config = dict(
    translate=0.12,
    arch='inception',
    stem='deep',
    init='trunc_normal_002',
    beta2=0.99,
    beta1=0.95,
    max_precond_dim=512,
    merge_dims=False,
)
Rows from block 5, named by matrix and row number. Rows with one number belong to one channel. Each number is 128 + 32 x the weight over its row's rms, rounded and kept within 0 to 255. All counts start at 0. Numbers have three digits each. After the name is the row's rms in percent of the matrix's.
# r30: branch 2 reduce pointwise conv (model.blocks.5.r3.0.weight, 80x320x1x1), inputs 214-319
# b30: branch 2 3x3 conv (model.blocks.5.b3.0.weight, 120x80x3x3, transposed), outputs 22-32, a 3x3 kernel for each
r30.0 099:170125140187158099091109108151070178156099154120071167121105127143159119076142043105123179142164136151142162084116125166142159089123147104081165165177128154132048156117150114048104161127145090067116135100177128143112130119127103106133096108105117086077174114116187141101160144169095206115129076139131175149128139173133
r30.1 097:113071122135100104149136138126116154135123070145130180140072150105132111168090094149141226133084102139141136139097179115091116151152127101125123141124128159109084150160154118138104138141127138088089183149141110098192097125118102163139122141176113086174129137119066094126140089110127110167115165123126160138182144104134
r30.2 099:092150135088177149103156166113131119167089089073050107139177143076099106109177144104115120063107086142158186058107091072153103138106136105139069138134178168153158108113168141107191144108163163119149152165131135139097109152117106098087133082113116108112175108141116158115154123105104069117080119143097125139136154144092
r30.3 098:095158167147154136134180100136115124097113123183078093174155151148141108086094114138109128059166112141118178078164172135161116062129119161123123161137155060091139174172159154130115071138117082130132129148168161077093156133103142140178149152127100199144141243097151074105150112185128095090072086088139190190134102086154
r30.4 107:082137112124142145151130073116047124154089149097132147119091140125157106087134203116144185114148120159129077173094095116120086124079143087115092156133170140178114121129138152107108186110092184094131143161152185104082090153152164138088097110092147173116097056175121093137152197082166061159152140098148123130142091152128
r30.5 104:082117082082104125155122086161195217116105155133078074176155122139185110087156118113032127097108151103145116153135088121147180141115127102124103119106103157074131160161123126147105116117178148140152129123108133152175129134153130143163086035129119123173107094137123119099133143138131157076117146161081090149151090150140
r30.6 098:131122115104163155114147159133051108131154094114100140216116141133173163089150163112071150111151097126141087127173135118150147124125191147139119104115090093104120178116148128104130112089102138078111065085136091104109172136103140106112137137095133089107087115113112160108092155091067151134083128167154153124122153191158
r30.7 098:090134088086158185084081113108097143119127063146107152098116133126082114141174120109099169112183177179110175147094172120178122121123123131176059140127081158130167214100105066124181168110125137087126118119159147150102195139079132074107163150125153061088121139088146116090132124144112098126097131131086110159145170151146
r30.8 098:095125130174057151159102088189140173153114085148214168087118149139133157166127060165163175091099126092133096162152178160118117125116106137114046154154078142059145085152098146098144076102162119120075135100154095165100050100090128170078123117161092111077173133074130117119119122072102200140123122138164106127091172077158
r30.9 104:144144182136137185163063130100125163113084117166108162119110136106180137136097112112087117077162133127143115159071090134152148103091128127126148183084115108150115166117189119127129101139115126134097060165099104117118142113133138108158136163158108102157081135132137092088146161082121120087102138119150131144128053182091
r30.10 102:125137192128112159125092095143170180182088150131139180117137146154124120166063128118104168122083124121155150165118109181118204067173123106130099140073160117065078174077159124174150135094090109097096163084181076116130104156142139092153102113137171121089110125125179134149134156131159096151076116111076131132174154126112
r30.11 102:152131148103147159129144146118173134099159116166089145108113205173094141141200150119113173188041158071122113098112103157073159129096157155138080116148120082150125146061112190140098174144147087101125076085186114136128154113104109153115114178072115121141121141108144111117138108172137188186158165079138189127086138180152
r30.12 099:115104180117100181179081143129084151140122130114114148125122156060147140170148111101150201113092047163130144082153141162074173150134120173087153096108130135113110139101117081099118153127144152130128099136112132080149132113096050102120128135171097125147184089169174133088175129104145090149119169106105139176117171143110
r30.13 090:151159172191139144141147103072146112097101162120151142134105138106178111152185122156207099122177088092123141110165104164140100189102126098128128151114135119142144162103140112112100099120132115162053113103113130092154164168124212156126107145148144109144123099166144128106130116105120159141095145151145133133194111180075
r30.14 104:118156167118099153119133142141117115169183166150153126088173150160189119129166153117133099155154145111167159139145126121112119135203129124072165115136063112166081149168152166133136105123149126119090145155090127141111090109091126145112092094156086135138190149084164105100115072117126182097139165098140122098157139115133
r30.15 093:139133140094133119113071123146115129144104125148056106179116203173163155145120143121142162088169134136144124121133148127114127153144178118157141159104120084120118141178163161115123150164098121120107100067174131103105090159085169091128109142123141096118058095151116096106116135138145148130095088084183147074086119124153
r30.16 111:147182170084141139123123140122136092106081116125102124126184163115190124136130113166155154094120089088086135116106099162116138118153062131175144163152110108088125105118111154176105135145179082122048147105076109172140039126132151167164138211111159100087129147132088111117097153127086102130121070122170117106120162170108
r30.17 098:140141137126144149130185109135126104099131155122062108111216188106127128122136110071143098113118116115167162111174122143175129165117093141139099130152095138109162141139130093094129137085127117165141189134131139137083109141085122136116135140139100118158074194113133110146100099132146073117049185127128134153141153151081
r30.18 098:072167135142168141105172192156174150141124110131127141127131125136099149131124134065161179108120122153125135131097161048062108124111180078136130102178111136096104106053138122128131124125122149074129166137104091092083113144144133101138161116137095131189154097122140100137100126078124148091114094087092105152179153097095
r30.19 101:130104148149085198143180138085066086061170099119108121179133165079144092102078121128149145109160104149117082082142157128175143202101139147137144077152127055138114075111158109109151149163112126135109098090106132099064233144108172135187122114116117067109077159120125177130091120103105054195091126107057123144104122149152
r30.20 097:133099096140111078170076120115137122121080108135114135104131137134135100110095120133112146100089146139183109129140160164154107181159108118095164125122120174165133114071093080113078116098080183136088104121111136161136112088115097131120106108122144126108139110108158100079156134105129202176144124122110167110111158103108
r30.21 102:127114105138136109126121151137103145131154124154152099107170104166110115122137108099153094067116156109152149052070051161148154111107106171085105140182118117096112137115167134122038107165122178121090064148096135170060181110105128087143129119099114150136180157112118184125089152116092202155147109116115119120135145176165
r30.22 096:109164146156142125164179078107099169121095081120074128116093202184159112112146094150163176112110150168140179099088119135168165110101091166124088142167143134165105118066131104074071111112157117125137099103115143168123102186102178103113136168154119144084162079121138102128125057139158109133144067086142173177149108135161
r30.23 099:082120101147078112214142134095076156088099136138115152148114148099122107135070170162115191104139157126156123074158108087162143163165111097151059076145115104144143125114145145108070145123140156116116171138114147165072122132096111067078127132055102150089147165138113189120198110120082139142121172159128070150130120050106
r30.24 092:166166105169129164142130148109185103164164128116110157081061107118112150113160176145150082127144180192121109107133174108111098152143096096109109158153102201093125147156126126134130148110161158128116156108145169146144143127131139138149129097143148158126194087134121155099137126160119146147111138114119144153134102207146
r30.25 093:082117169096132105135106096083095160149118112106136122151123152105094068152137132109148174119107173123101126175144169148109083128145081093142072136110099133096166097118172103093092127107165125087158145117120125103109116121131130122172180091090163158123106176081096133125152131198105184112139138084139151103139172086157
r30.26 094:137175177083159169134125132146117130110071103141155119180144200117134130091086112139112164100109174133122140131160145144153132128118133130143134116133122122111151102075168138117087073186144123064133097132146126089134124141117123067138162140122130086120126090130110120091122118162177110128079095100114107148125176160116
r30.27 098:121137121083134132154128170112087172103136201136085150103166164122157175087102174105131097128115143119110134106140126136116118152115081119158130125174103132148128150109173136133099073153161145145131140066094091164184188179103134122119157193082139114080138176112137099102118178135154132103090195117093165145133115157191
r30.62 101:094098085145115091163094092092119108172124099117128133132190089125135083115116138148158166161154110188085118102149084144101148087134145162111097108160142120127149118192117135126147090097158173115105078120123085105145096084145128128162171147095164149134150146165146164151118144156097129122150141101121159127129155051176
r30.63 097:071167095128089110170154048121094125108082150149138120160168114115144121145060109125137121127184102167169126071066111147110121112083172093154089130112170132050092126152130126111129133106131111147112168088091120121066115137108139117113153143100118148112150116160138125135159119173175115127144157081107105146137197122110
r30.64 103:111127136117101180161156118108124153086056166122093097103105146181154209200125121100115124103117095115072160091173130146098147135109132118152084179106092088147143116106148167107154141120158112128160100147079102105104064120110156095120155144127101099158096066099087113087165091168074179095133113087135135156135107114066
r30.65 100:102155106152159095119124147108132119192157128091129150149177149142112152188112085105192167098100110149102122124120145083109135119148092131111022109126131079093091164102105108155113128096103154126109127122170158137136119161137074096098142148127106133090086153127098216138159154147120135115121126069092080092105136109105
r30.66 099:129141126105160200135162102133142133138099108120097176136135155088152124153152177170106140118144116126167089115183091162146109135089123122073100152118096131155178143089136106162139113141101146137090100065158099125118111080140112116156084089106098177178142106081146151153139101114134130157199116142146101138112117115136
r30.67 099:092152147091143140128126140126091144148117119073130200131107124095095149093088097151069128107113112160149157106136146102064155093109123137098089084131146112147093141100094116110127110111180078119147109113137105181075133080120094076121101128092123123077206103094078159129230220132102105092071106091149154127010134046093
r30.68 108:135162118092133139173149106119164137115164156070127073100182129150148158119159081118166088122107090207106108071120134116095133113127182107117079113151082143182127113105127195118108155116198136139118126164141092141157046136128145117108106126162080089145123122087117160097096094153148145129124118167134088099132123079150
r30.69 104:100128156126134124132175165110064148142093108139154195128146146118091122115163107098141162154101165136120110173062127125085142118160146161128105209131137107197162166114116127180166149192120147101111146105128177128124173145084139163162088152097117135112102105133172117105151125123108093103156121098075203148177118123117
r30.70 096:140139125161144163119131151152100174143135171094147131112118185141171135143182145127172116118118185100180129108168127097121139109164120123150092148096146130067113051129161114064143153122178152081110186161185094126160134149090185126064156179157133107082101127184115086124106097178126123117149054143193142123124065148119
r30.71 103:126151135119131160145087093155167164097135103134106093167156140149183155107105118148173098095127107162079108069188176138162105152145123135106115152134158106171168166099174117138123178152139152042134122089126146106114122128095229108074084117169091088138104147150083126145083095074132131127091188087131162136113141131138
r30.72 093:117124153122137106120177150108178158151114138118110138140123086118127108150092066167135103116108094141124123136148152104144190139162177089167067126135111170111122164120121132080140113096136064122058117099110120098121183181118101075111125126143143169114108122157133132089156183136149106170099089083153135070145167136090
r30.73 097:132126169131118121130171124137094133137049199108131130086158144103129107131084083156196168139174102056119184170101090103129098178129070116132092138145101081132079156127099142141138101110130138146109127144139117100114127120126163105102131151141137121108110166181114131060150098146142106111106105098184174098171095147153
r30.74 097:120154114190144133121162136077116072139100150155110093066147154189088151117143092116123139074047143085117125129100127141177141143113108147115045134148094119090110140073131116132153143135137144077098057094163153139122139144102125132095120146096108143146123121116120106126097100081089171144138143073110121123097143081125
r30.75 103:159134176221192177082146097098102204154127140094088105069124119082180181138134152078154163151104100117159112185137149153088119164151099064141112106117114122142167125155116093098161127125130130080169170083136135041095087127134164070164096173116060137086061159109126093141092100099098158080113114093166091149139150144187
r30.76 098:136123154145129089124150135143174136160131171159097139124129205144089132090131073122182122097109137181115122086141186119139121151083174102107144154177119132109094193066110148193119118118142132178138157124150107151071168131114193126137076189151122095118122184103182095107141113124130068146152109184113092129108068107107
r30.77 103:081107168083135176108178119114121142204112174129137155121093153132151137132124207096102093129134108110152144178191075126182154058146169127117144164109134136167135142144148145115135112134040148162140100133073135134075151145151148141146110148099125136172145120111150109122101116067108096150130063153107092097114135126099
r30.78 095:140156107132178144127086117140142162123072147107174117086150141130151150127123141079164132174083161092092170143181092141086133056104110122141119135160068147094082143078149084067099111143164101065172136109113137147141145101102106088148178114104119126145116138154095119111177135103157207159125165101115160062102118080112
r30.79 102:109089191127144151134134139195133144125112114162132121187138151097173113111178140089145166107116164183102138077122107100151153073139114137130126122149128093166146147136122057161144120135134131126087087128107144149166127120129166090147094154058166109156132116121125136119105179127159128168148108122078127098149101176179
b30.0 097:230118100120115164138138103144174088089136087152163088105115125128135134098078143057153154116118140115085108102130148109081172175177107155155159097174129101151077168119073090092142085219109083222088117160120157165129091218090089136144123114147119103098158201150153027097080162147133161098081104148
b30.1 101:154166145106156119112108118104115106123145151156127190127117135140094126147097077099142100084129137061169035136092031128051132183175109120083129086175083102143144178081125094111113054100155114143108087123085068166207109136071103133096157139100082107126117113148104087167162120099127113164117047118
b30.2 100:155077132093132090151131122147124074136196176154155184149123102133115167133112118101150119147162129094119122139163149107143114139132095143127064135155073157140137078122104135065144146107141154136140141092102097151157128151140145119094166078120110103127135145111137160140104137109097162161114110120
b30.3 093:120089138190173110087125120135118117117116139104110115123150105178160092093143147157124115122131138065169169113131050201163177064145057105150116104159160109136149117158099098121122140138081111129115145158103117105166112122148127047127161150146131109150105123153087089097041160153109113144100143118
b30.4 102:029148117130109094147150076116114200157117069137187135161163101077211123102084129116159074063139128135151162171111103145117106159039144072118138119097110168085086090081136097149162151130122127223093169086107144122138065130171152145113185169091098137135096113198106114120123124121129075140145157090
b30.5 104:140136134055167101136138165119162110144125133110212153095122103148133152120110126092116093158149146206151131162131119072086086114128072129085105117092111109158124098165098126116107080085156122112139172145117105194112131066135108158105187104145091110127102151132143134099131099112124174161127080097
b30.6 100:135153175125123172093108106126157167088095144142108100119153123070133130128125125060149142162124144098074102110115157115121145159123192111160134089160142181106131112117140108113151100121116111193133080152045152113086096147105143103143136099104111099110196161140123121121089116111140175097106157107
b30.7 098:135153182123083115175145185095120124131165117112118115222079136182121135124151137169135127155137124156157069171087138148155148137133152080172132100104135157142125146148114106133103129132132110141124063170142167078098105191187115114089156086130153151139142189147084094101140150098127165104104135111
b30.8 099:105105116128124122104094150097110108145138102121139133072114080157151108070204088177159098144111132126157118190107103108144154145100101139122153111099132104185152104084117113114082130096122150115118134113106181151139106097097117121155158184159076100149125119135127133156107166100115107106160116160
b30.9 110:163113131129178167108135101105132093142109185188035169115147117187171123088136102138119100074129168135138146166151133159159113097195117132142156119118085129103152188077134124109160073141117129102071132142140087093191101144116117100111140130228112125117159107139071120113124080142120097134134155108
b30.10 104:066192105136101131143156087112153100178097151187052147109210116143165128124178137096063157116140134095156173151172099142103075137137082132132154187077169126152142147127116135141135215135099118123145129104185179121218154136126154091140165146098141178094107114240120097094115153134161115090130109107
b30.11 099:101140115095097176114138075119133095150137157082147152160155150108126133129088097103080153109105094096116118152135124128123148145143088086152129148138123126163152089119138138108116162186128085162153139143171117088167111103103109135162131130108114167157077112142116169111186085127123148181167182137
b30.12 101:222142149114162143109097176146106125156186140119201140102164092077100157194058078091104126110132185086159101160135078142093144141122148110119096084118068137095155136107128123079143122125110115102099064100115095161113123100096133116111101149151135109127117090091117136094103075103147142088100116110
b30.13 094:093093150137114111132124136155091175136148171137162142131125171139044182113124145131148100097085128118106073130109100129162112083150093170095182087117123102139125127132118154050138138129159145097165191087188163112089138130069096083072181155110068178144130062141162092148120144084090145124083114108
b30.14 095:153113130089082107125137176152163065068093113083122103119092108149154098138139146120174151182173126122126127115099128120102069145143085108165115075108120128101106197158131095218108151047090192176137102190095046110092028131162159139124151101146145156153128124195109124169106151087170033133154151097
b30.15 099:077144125144101163161131105158073115095125122102091164138146127097107151134158097182097155138112164110148162169096090114070132187114155162138094138131120188126174136109208117133126101142131183165059069104094142072107154161114194134073063081120121085097136200135097127131090126140100178123116131150
b30.16 105:087091119086208121139114105138122148125077168178116160092148138142150137138090086060127089120178137093142133114181170052106092101108117112187223133117141126165199141077103155141156089085118171102113096101140102134089132100142146114184192130167091090105111088145114219132087168112111151140116111110
b30.17 102:155085095094135202139101099137182155167111177152147108120081124148138108129201121132150111150130153166129138142089135115145149180130120101204102171129131140131149119150086136169137103141112116130104133073152100132098161171098122125174172101114106171091131107139100115133114131127139139113157104139
b30.18 099:135144131142097141116173113123122136100153170153124119121032176094064164124138102112082130119089120077192172112141118137090115129122134122127148072155141127084132139130077235134156139205177122200124050175106138103100137119194136113147125155076126126113153177081083166119110152078101159093104133109
b30.19 098:138088125142149097158160099095131146163090162118155084076111086103111138125099106122157039165154158200146131116095182183133118130144167121080171104135102121079166161066116047174111125175093188150099153084134186078164136175107129093134085134119109139130091098146145108125135102124120131080116151158
b30.20 097:101077127139160124132152143101090162112105112109189128105112179105058138133161108208130093117168130133141143081176151079058123138097093112087143101130123116115117109103093163160072121171128140093092074139089145126148126137137137125131113135092119111126121111112087081171107129104116114123080096155
b30.21 106:141117124141146142088074149090148184111102139164071082165136106074173092150105152211085131105075127137118126130160143113109151132121106100143125100173154073113147139122177091156114121097143068108119102116094147140150079096096114099104103075161124098141127083118101127109096091115127111054142074114
b30.22 092:136089088099132124158102064109091101149088152143119166095110162148108121142116146037164093129175127094146099089107125107106128161135125133135109163126092127136121199192185117126167123082104139124125113139125068092181172160109129128158072081082104137158059132156129107138056090108169165106151123114
b30.23 088:090119094125183099154142162105107105127097139081141093139118127101113151107085045181099139081120116155204147125168117098115145087084109178126079180104169160133091135106167138100080087082142148118101184095145180104110102138157147086082174170134120107147105133067140177105089154166127137095170132076
b30.24 099:132108117075100147109102133101096059125102137070178121124150122146072161140123144142149114143090064213115138102141117123069107086118140117117099112098159095103138138101127110141170172161101167111149159133097137149107134099101158149203173120156178130147120101075102150157135119100138099119140100161
b30.25 095:121110159140089159109144120119153077101118163112065160060122149155135105073127095104123113107097076146149110148135105144181115138149131123174087157127086144190161150109071117185169130078127125153092114094143123141120123115132130133126132059121131161168179145084138117104104147157120180131156128123
b30.26 099:089103140122189121131135074132113105108153067162103120112199071140132102135105121108120125184127155165200182122176166061148114100172131173139131141102173088144080165161128153146163143158133173116119151083110145182120157070178089162082118123111091134104149086119160124136150132129110163181148145090
b30.27 098:078151110175236128156168168145038195124197133145101172179173115126135158117109159121122107147073079144098154142111142167161080112111138188134072146107124147133191180056105170134092134122137127069137130146140072177154124147127150118119058091152149175108128128095062129098149145142168113134111137097
b30.62 107:148107157136106098072148149102123144081181137050078173150193096106142107105147128121120138117139164154153072158138124099130179101126123093077142139143146121175126116124088110090129086101148152092117130198097113215063170117106146138178116138102123145091063064120137182127127119139128129096141184104
b30.63 102:112132138090152111125121102106135184132101102101093115100114112146255102135098117137153135144098102072164127131134137138095178049139161116167101090221133139079110123145097154104147131128092058167103092182114194077143132196104099109101181105117156160133138172157053098135111246072101106157094109106
b30.64 099:141129099108112203167170114116139133163131087135136160137113135088139143113090134049164108133104234124120067141116133175134113163131176076064189117078162070156134090138119109146125113159142141119097160133142119155154152055130138121088117162136108153107146156126175174138123128178143127130099090135
b30.65 104:160143092127159164104130127127152096127142118107101105148132139082120141118138117141124184135079145099122161176139128201115136104173130136115091130115128115108126107138158144141108153132153117142093148126124134149076137207106143195112118109099070198125106094187089101164129096078128126141133108109
b30.66 100:088154169106142119136064122121066103117115172144128173099152158094155129140141123097126111106129159117144139173142128203124109079129095161168088112142161107119157121117143116128141168068156126153163136112120164142151189123080141087112135166102167135158061127110099176099136123160086122096185150122
b30.67 092:129118083134130128123127146156104066164113121088153095123143135129096123120096124116109101144159155166148133130141111112139151195143106111125100128117134158162116122156130149117141104092116166056057118082169111100141132127169104124160163179163148166119133147124135168098086152108089194132117058130
b30.68 101:135081111126164094093167169122128111134159156141180131113145110151155156167151122139117104135161130162172079093187133137096118103120134138136175130128087085187096120143142134067095183170149143086151128178123104218068171127173070153135193145086115104119117154108134107134150093108045114105120166066
b30.69 100:094115118101187119177183071142156157122113100102099098126194160082136174146129117101086135073115130135133106205190178080155062192195153134123163115138120132168177137164068143152108131147095110196128120069149123144147118114115162116132169146126146129204093115155125137098155135138100126132107127096
b30.70 098:080140077131072117114122109140107123135100179081200063162136126143138152135093096167083162109122134144100143175101086170130114100103080180140118157084151066076095093188135177115126116101101149125154094085066120098181178128127151111082113138134100104099151154139112128134122140147167108056112198095
b30.71 098:113030141095120083111157126113064084132128223175163198134147121135139138149092133118129058126177141107126118037155092082125137175148099177186173079134079099103157092112105121064106058159137144182140147062109141061152140183169171106159108173105138171120179106085139172094121111133110138120074115122
b30.72 096:135107119121113108117128115060136136097193171113190104125105138098145094121104106148138118147134079101103125117129107170128135098090133143071163106124142093176084115151107154124101110125104100066137130111108104148121146063137101140081139143131111100085133104129109126116103095121118135160128116136
b30.73 093:118122140093095132081161094075138143117131158093174076124096098105123121147170104143100124089120112134182104162130121121073102144127116095100164102069133092095063127023144133129183157058102127110176169095152091154116153063124201103179084094097104152176118145105110168217165172151131195174131175123
b30.74 104:099143108109091144191200096083158159150129159109158093143136125122222168146135115111145123111133127111197156124121115132155141131161085129147164093158124147070188154135107094160124117141121167149112064167146112110166191125087124074148153137163110149093140230131116107106103173137132155112125121089
b30.75 097:094131097148097088109084101142146088199137056112093174168206144126084132124098143173136112186105099119139103174147057134117130151135133134162144211127115179114175194106163088186155112100116105210080056148142187086128085119123131150078139101105168170124087110106129144146117115133088130145142118106
b30.76 099:095102074065174151088138115106171146121162100147082147133103119161078098127115081113140136139135088071116131167142141078189104154181079148077119180183117118095067107117158162166071112096116104092144159127117096215052186159199120174133137157091146147122157148155102127123142140148153138172117112131
b30.77 103:120112094135171140094172136147146107095139096130120196128217101085190085103127121139104139126164131098173186186113131139145089137133091147160162126131187137156158143105109117118204109063111125163124176057155087120128063078170159114130089106152135174127108179175115078114101191200136102141161137105
b30.78 093:101179166079092081125157145190134103129140135158162087142093116124067119109146116118117139155130149096086120132072122072163129141167106115070113116142085150081149195141087086074087107115125131107183100077103090106106178165139145139106110100186131114072097143133101206123103113149119135115125125168
b30.79 102:061140102160190073070148137112160138127167156171129159148117177132082148124112108080154161205159095107153124133109119118142111166136114129088102143103120103145092161096131108143131155116153134169120079140185146200097165176193164134153106149090121094123177094171064081074086095132126105138129142089