Weights of a small self-supervised image encoder.
Model: 4.85M parameters, 32-pixel images, arch inception, norm batchnorm, activation relu, depths [3, 3, 3], widths [160, 320, 640].
Rows from block 3, named by matrix and row number. Each number is 128 + 32 x the weight over its row's rms, rounded and kept within 0 to 255. All counts start at 0. Numbers have three digits each.
# b520: branch 3 second 3x3 conv (model.blocks.3.b5.2.0.weight, 80x80x3x3), inputs 36-38, a 3x3 kernel for each
b520.0:118086127166088139101086135136096098103124142115141113213160125077178108136093141
b520.1:131073138127166110091173137108125136150141168093107172093139111068128148201135106
b520.2:089163108098093136080138139142121083091126105113085084118108129094149110097122127
b520.3:095107126127141105113179138112174160160132152158108125098162107093105122134157174
b520.4:173183159150118082134135137101187114121133126094156125100074120072124083082197111
b520.5:114106063083111097131142154129128120107114137094110106109068110112117135102135093
b520.6:158151130151144116104148097135114104116141114158139141144123152098101136132100130
b520.7:149126101103108094143102101075097132166144110119150139172085127130111140099136075
b520.8:122127103155150129156140162082126177118125129139157108129119128111144097154199133
b520.9:135098118140158129075122105124161185120086146120159138101128198130080155111108114
b520.10:196130130127090076112146108126141118142121116158118134077094099163168126172157186
b520.11:114156079131102154137081120133144130106108137100144076150112162125109119136174135
b520.12:130118114112134055101098112120138156130065096111171142133174124151132105150117109
b520.13:145089099110125112165102162109136143125150078101170131139113162115114124052118147
b520.14:117107145091150148123120190077180107120119166098183084133117114081072113144187076
b520.15:187139058156110142051129134097128188114098134137126129135121125067173115118185090
b520.16:145059157122229092173149090111074118148096110138172098107175060183109094154106130
b520.17:108081096158163101118121122087093119156135140123098106101114137164106165159131110
b520.18:104120152112110113123123145132132113123129141218167159136109122141089135152155185
b520.19:129114128126108087157090100147129097102123119086158080100095085134167108146104158
b520.20:060173148113163142040149106124083148120090120120084102163191073134096106109133090
b520.21:080124124088135124062136195135170087177153158109170193115132090120133166148103116
b520.22:078103121112081161123109082178095078121114070133167126100131136145084122136097054
b520.23:127146096090136111093111139121126105111140083072216079187152089148089204159106132
b520.24:087146113121135151121104096129137106140162072144188161158102170187097115095155078
b520.25:100122087154099107094141158140164135147132120088128134168155119159088114131137166
b520.26:048189056090173113153137121144111101176112119121161137098112090079091123109118083
b520.27:160089102157126175115181089160162149139114150135111147142132134085055119185187143
b520.28:104150106090148096168086142135134118101116111151109109180159121221171092074107167
b520.29:129120116162136100087162120140188084141121110087137113117062075101146144096155087
b520.30:116092141142120137134089120114126186090156148157107143154107136129183088169103099
b520.31:159155151125066113188040148140103131095118106136084074090104084108192155116170101
b520.32:111129133110156075167073180125149141101167140184101076130064042133126143105177096
b520.33:086144146127135112141166178107152040125145043158146162140066181119110127127155115
b520.34:115127124202083105066141144101119107086148122160137054058147065111120138076147152
b520.35:159132167103144227181139073098128244147085115135123130132047097085125128097132137
b520.36:133132091103089160045165167158138132117149168081114090140071089100146153106113158
b520.37:113122136167138091105138123152137135180210097191112146096082125154138152141157132
b520.38:125075152145108057159143070147113136142097194103133144158077134178138103128096194
b520.39:140153128137184124136096148102232133071129139118145124092145125178082121154140118
b520.40:157079133104141147149134105128117195133117138100201101088097179124132113057132161
b520.41:112136137128168126073159106082203128113197135178151110105072105199078124179088119
b520.42:089132156106139208104069105106144154148189108158052169141087172082100092188106126
b520.43:107173108104136083139155091121086135127094093121113124182135136131185084149103111
b520.44:231072122111153076166159097128110113161123141112173147151169191131166112111079136
b520.45:139061157105121206107090125095122146126177171063141141214101052125143099125118106
b520.46:104148089118113167138082097180076103130083072136154100214069087171166088120204109
b520.47:113088133118157140103148106097128061148122136136129089107073139179062194161151155
b520.48:190180062140153140109178135158134086152096131112174092080159100104134146098107128
b520.49:157112117120058098149130125133136052129168105122100101158152118111099097085127141
b520.50:093129087116122139123084151086087127144133108106148107070083163150049165157126096
b520.51:193087140119109098120129067111148104175111154089118134142121063152129108111153114
b520.52:122111164130127173107132187082164206135152210068165177120152108117107129120112164
b520.53:129128129103108128134124168118097140141103204125208126145052145132142146157236147
b520.54:124129131123079126149094126108120168112135147109135129123128095194128059102105171
b520.55:105123124121167126183086123102111130132116129119048157127070098118169158122101144
b520.56:081166146058133137140131064163131161069130168109096144139151100161078184110136152
b520.57:175169116209062108173144121151168074087135184089125111170109169124091131122065141
b520.58:102146101175137151082123126147111110152088136086114143135140106136142060146121172
b520.59:135137045123129124114168079182091183141112181177107180115118135142108104192108176
b520.60:088143125089168110121132131106126082135132114146144117121078153093073105153066066
b520.61:097119123090120148111138091123118100102146171106106162154125084104100133122116190
b520.62:112160138183116154128124118149147174092083109121106164173068146043141078103118100
b520.63:087187171133120173128098086179201140145120142144138130146092066161139124135081124
b520.64:099193086150112211140091167104054147092057203161108087123109134099072150141125086
b520.65:159167091150123077099113115081148140081127125114148129164113138112119108169171148
b520.66:102169119100106106116119118151095147197054104125093123113122121099115120099157071
b520.67:096096209143052159136152121114161130089151100112133149150103129161133124079130109
b520.68:103155108154145109108112075190063149128114161116114152131134188180094194091132093
b520.69:096125097126200165127105149109129142131071155156141166156099124162108100150184133
b520.70:081046138101170136144122069153137107140128134074154101109085093068132138088086165
b520.71:122148147114145171183160104095157114085110148098164128099136107080161108132108126
b520.72:131107107132106172073134112118156108140157139080123091076123126168120098112132050
b520.73:153141128148117130126072102146182146146104164136106158191110117134148181093177182
b520.74:087110102170140140077107138135059152120154125125148108091171042139171084156120087
b520.75:189136140137106108121144107100093225150130135138110115076161106135120115126123151
b520.76:074169124054130113135129120138118087163131067171128126129164112172145112131145126
b520.77:148143122084133112147142104126161123160099080113071168150152141133169076134119113
b520.78:125102131149065131131083078079135133126108166117131124092047151105152096072186102
b520.79:113115185149065174123137124122136146152121146156096169126128111154075168114142146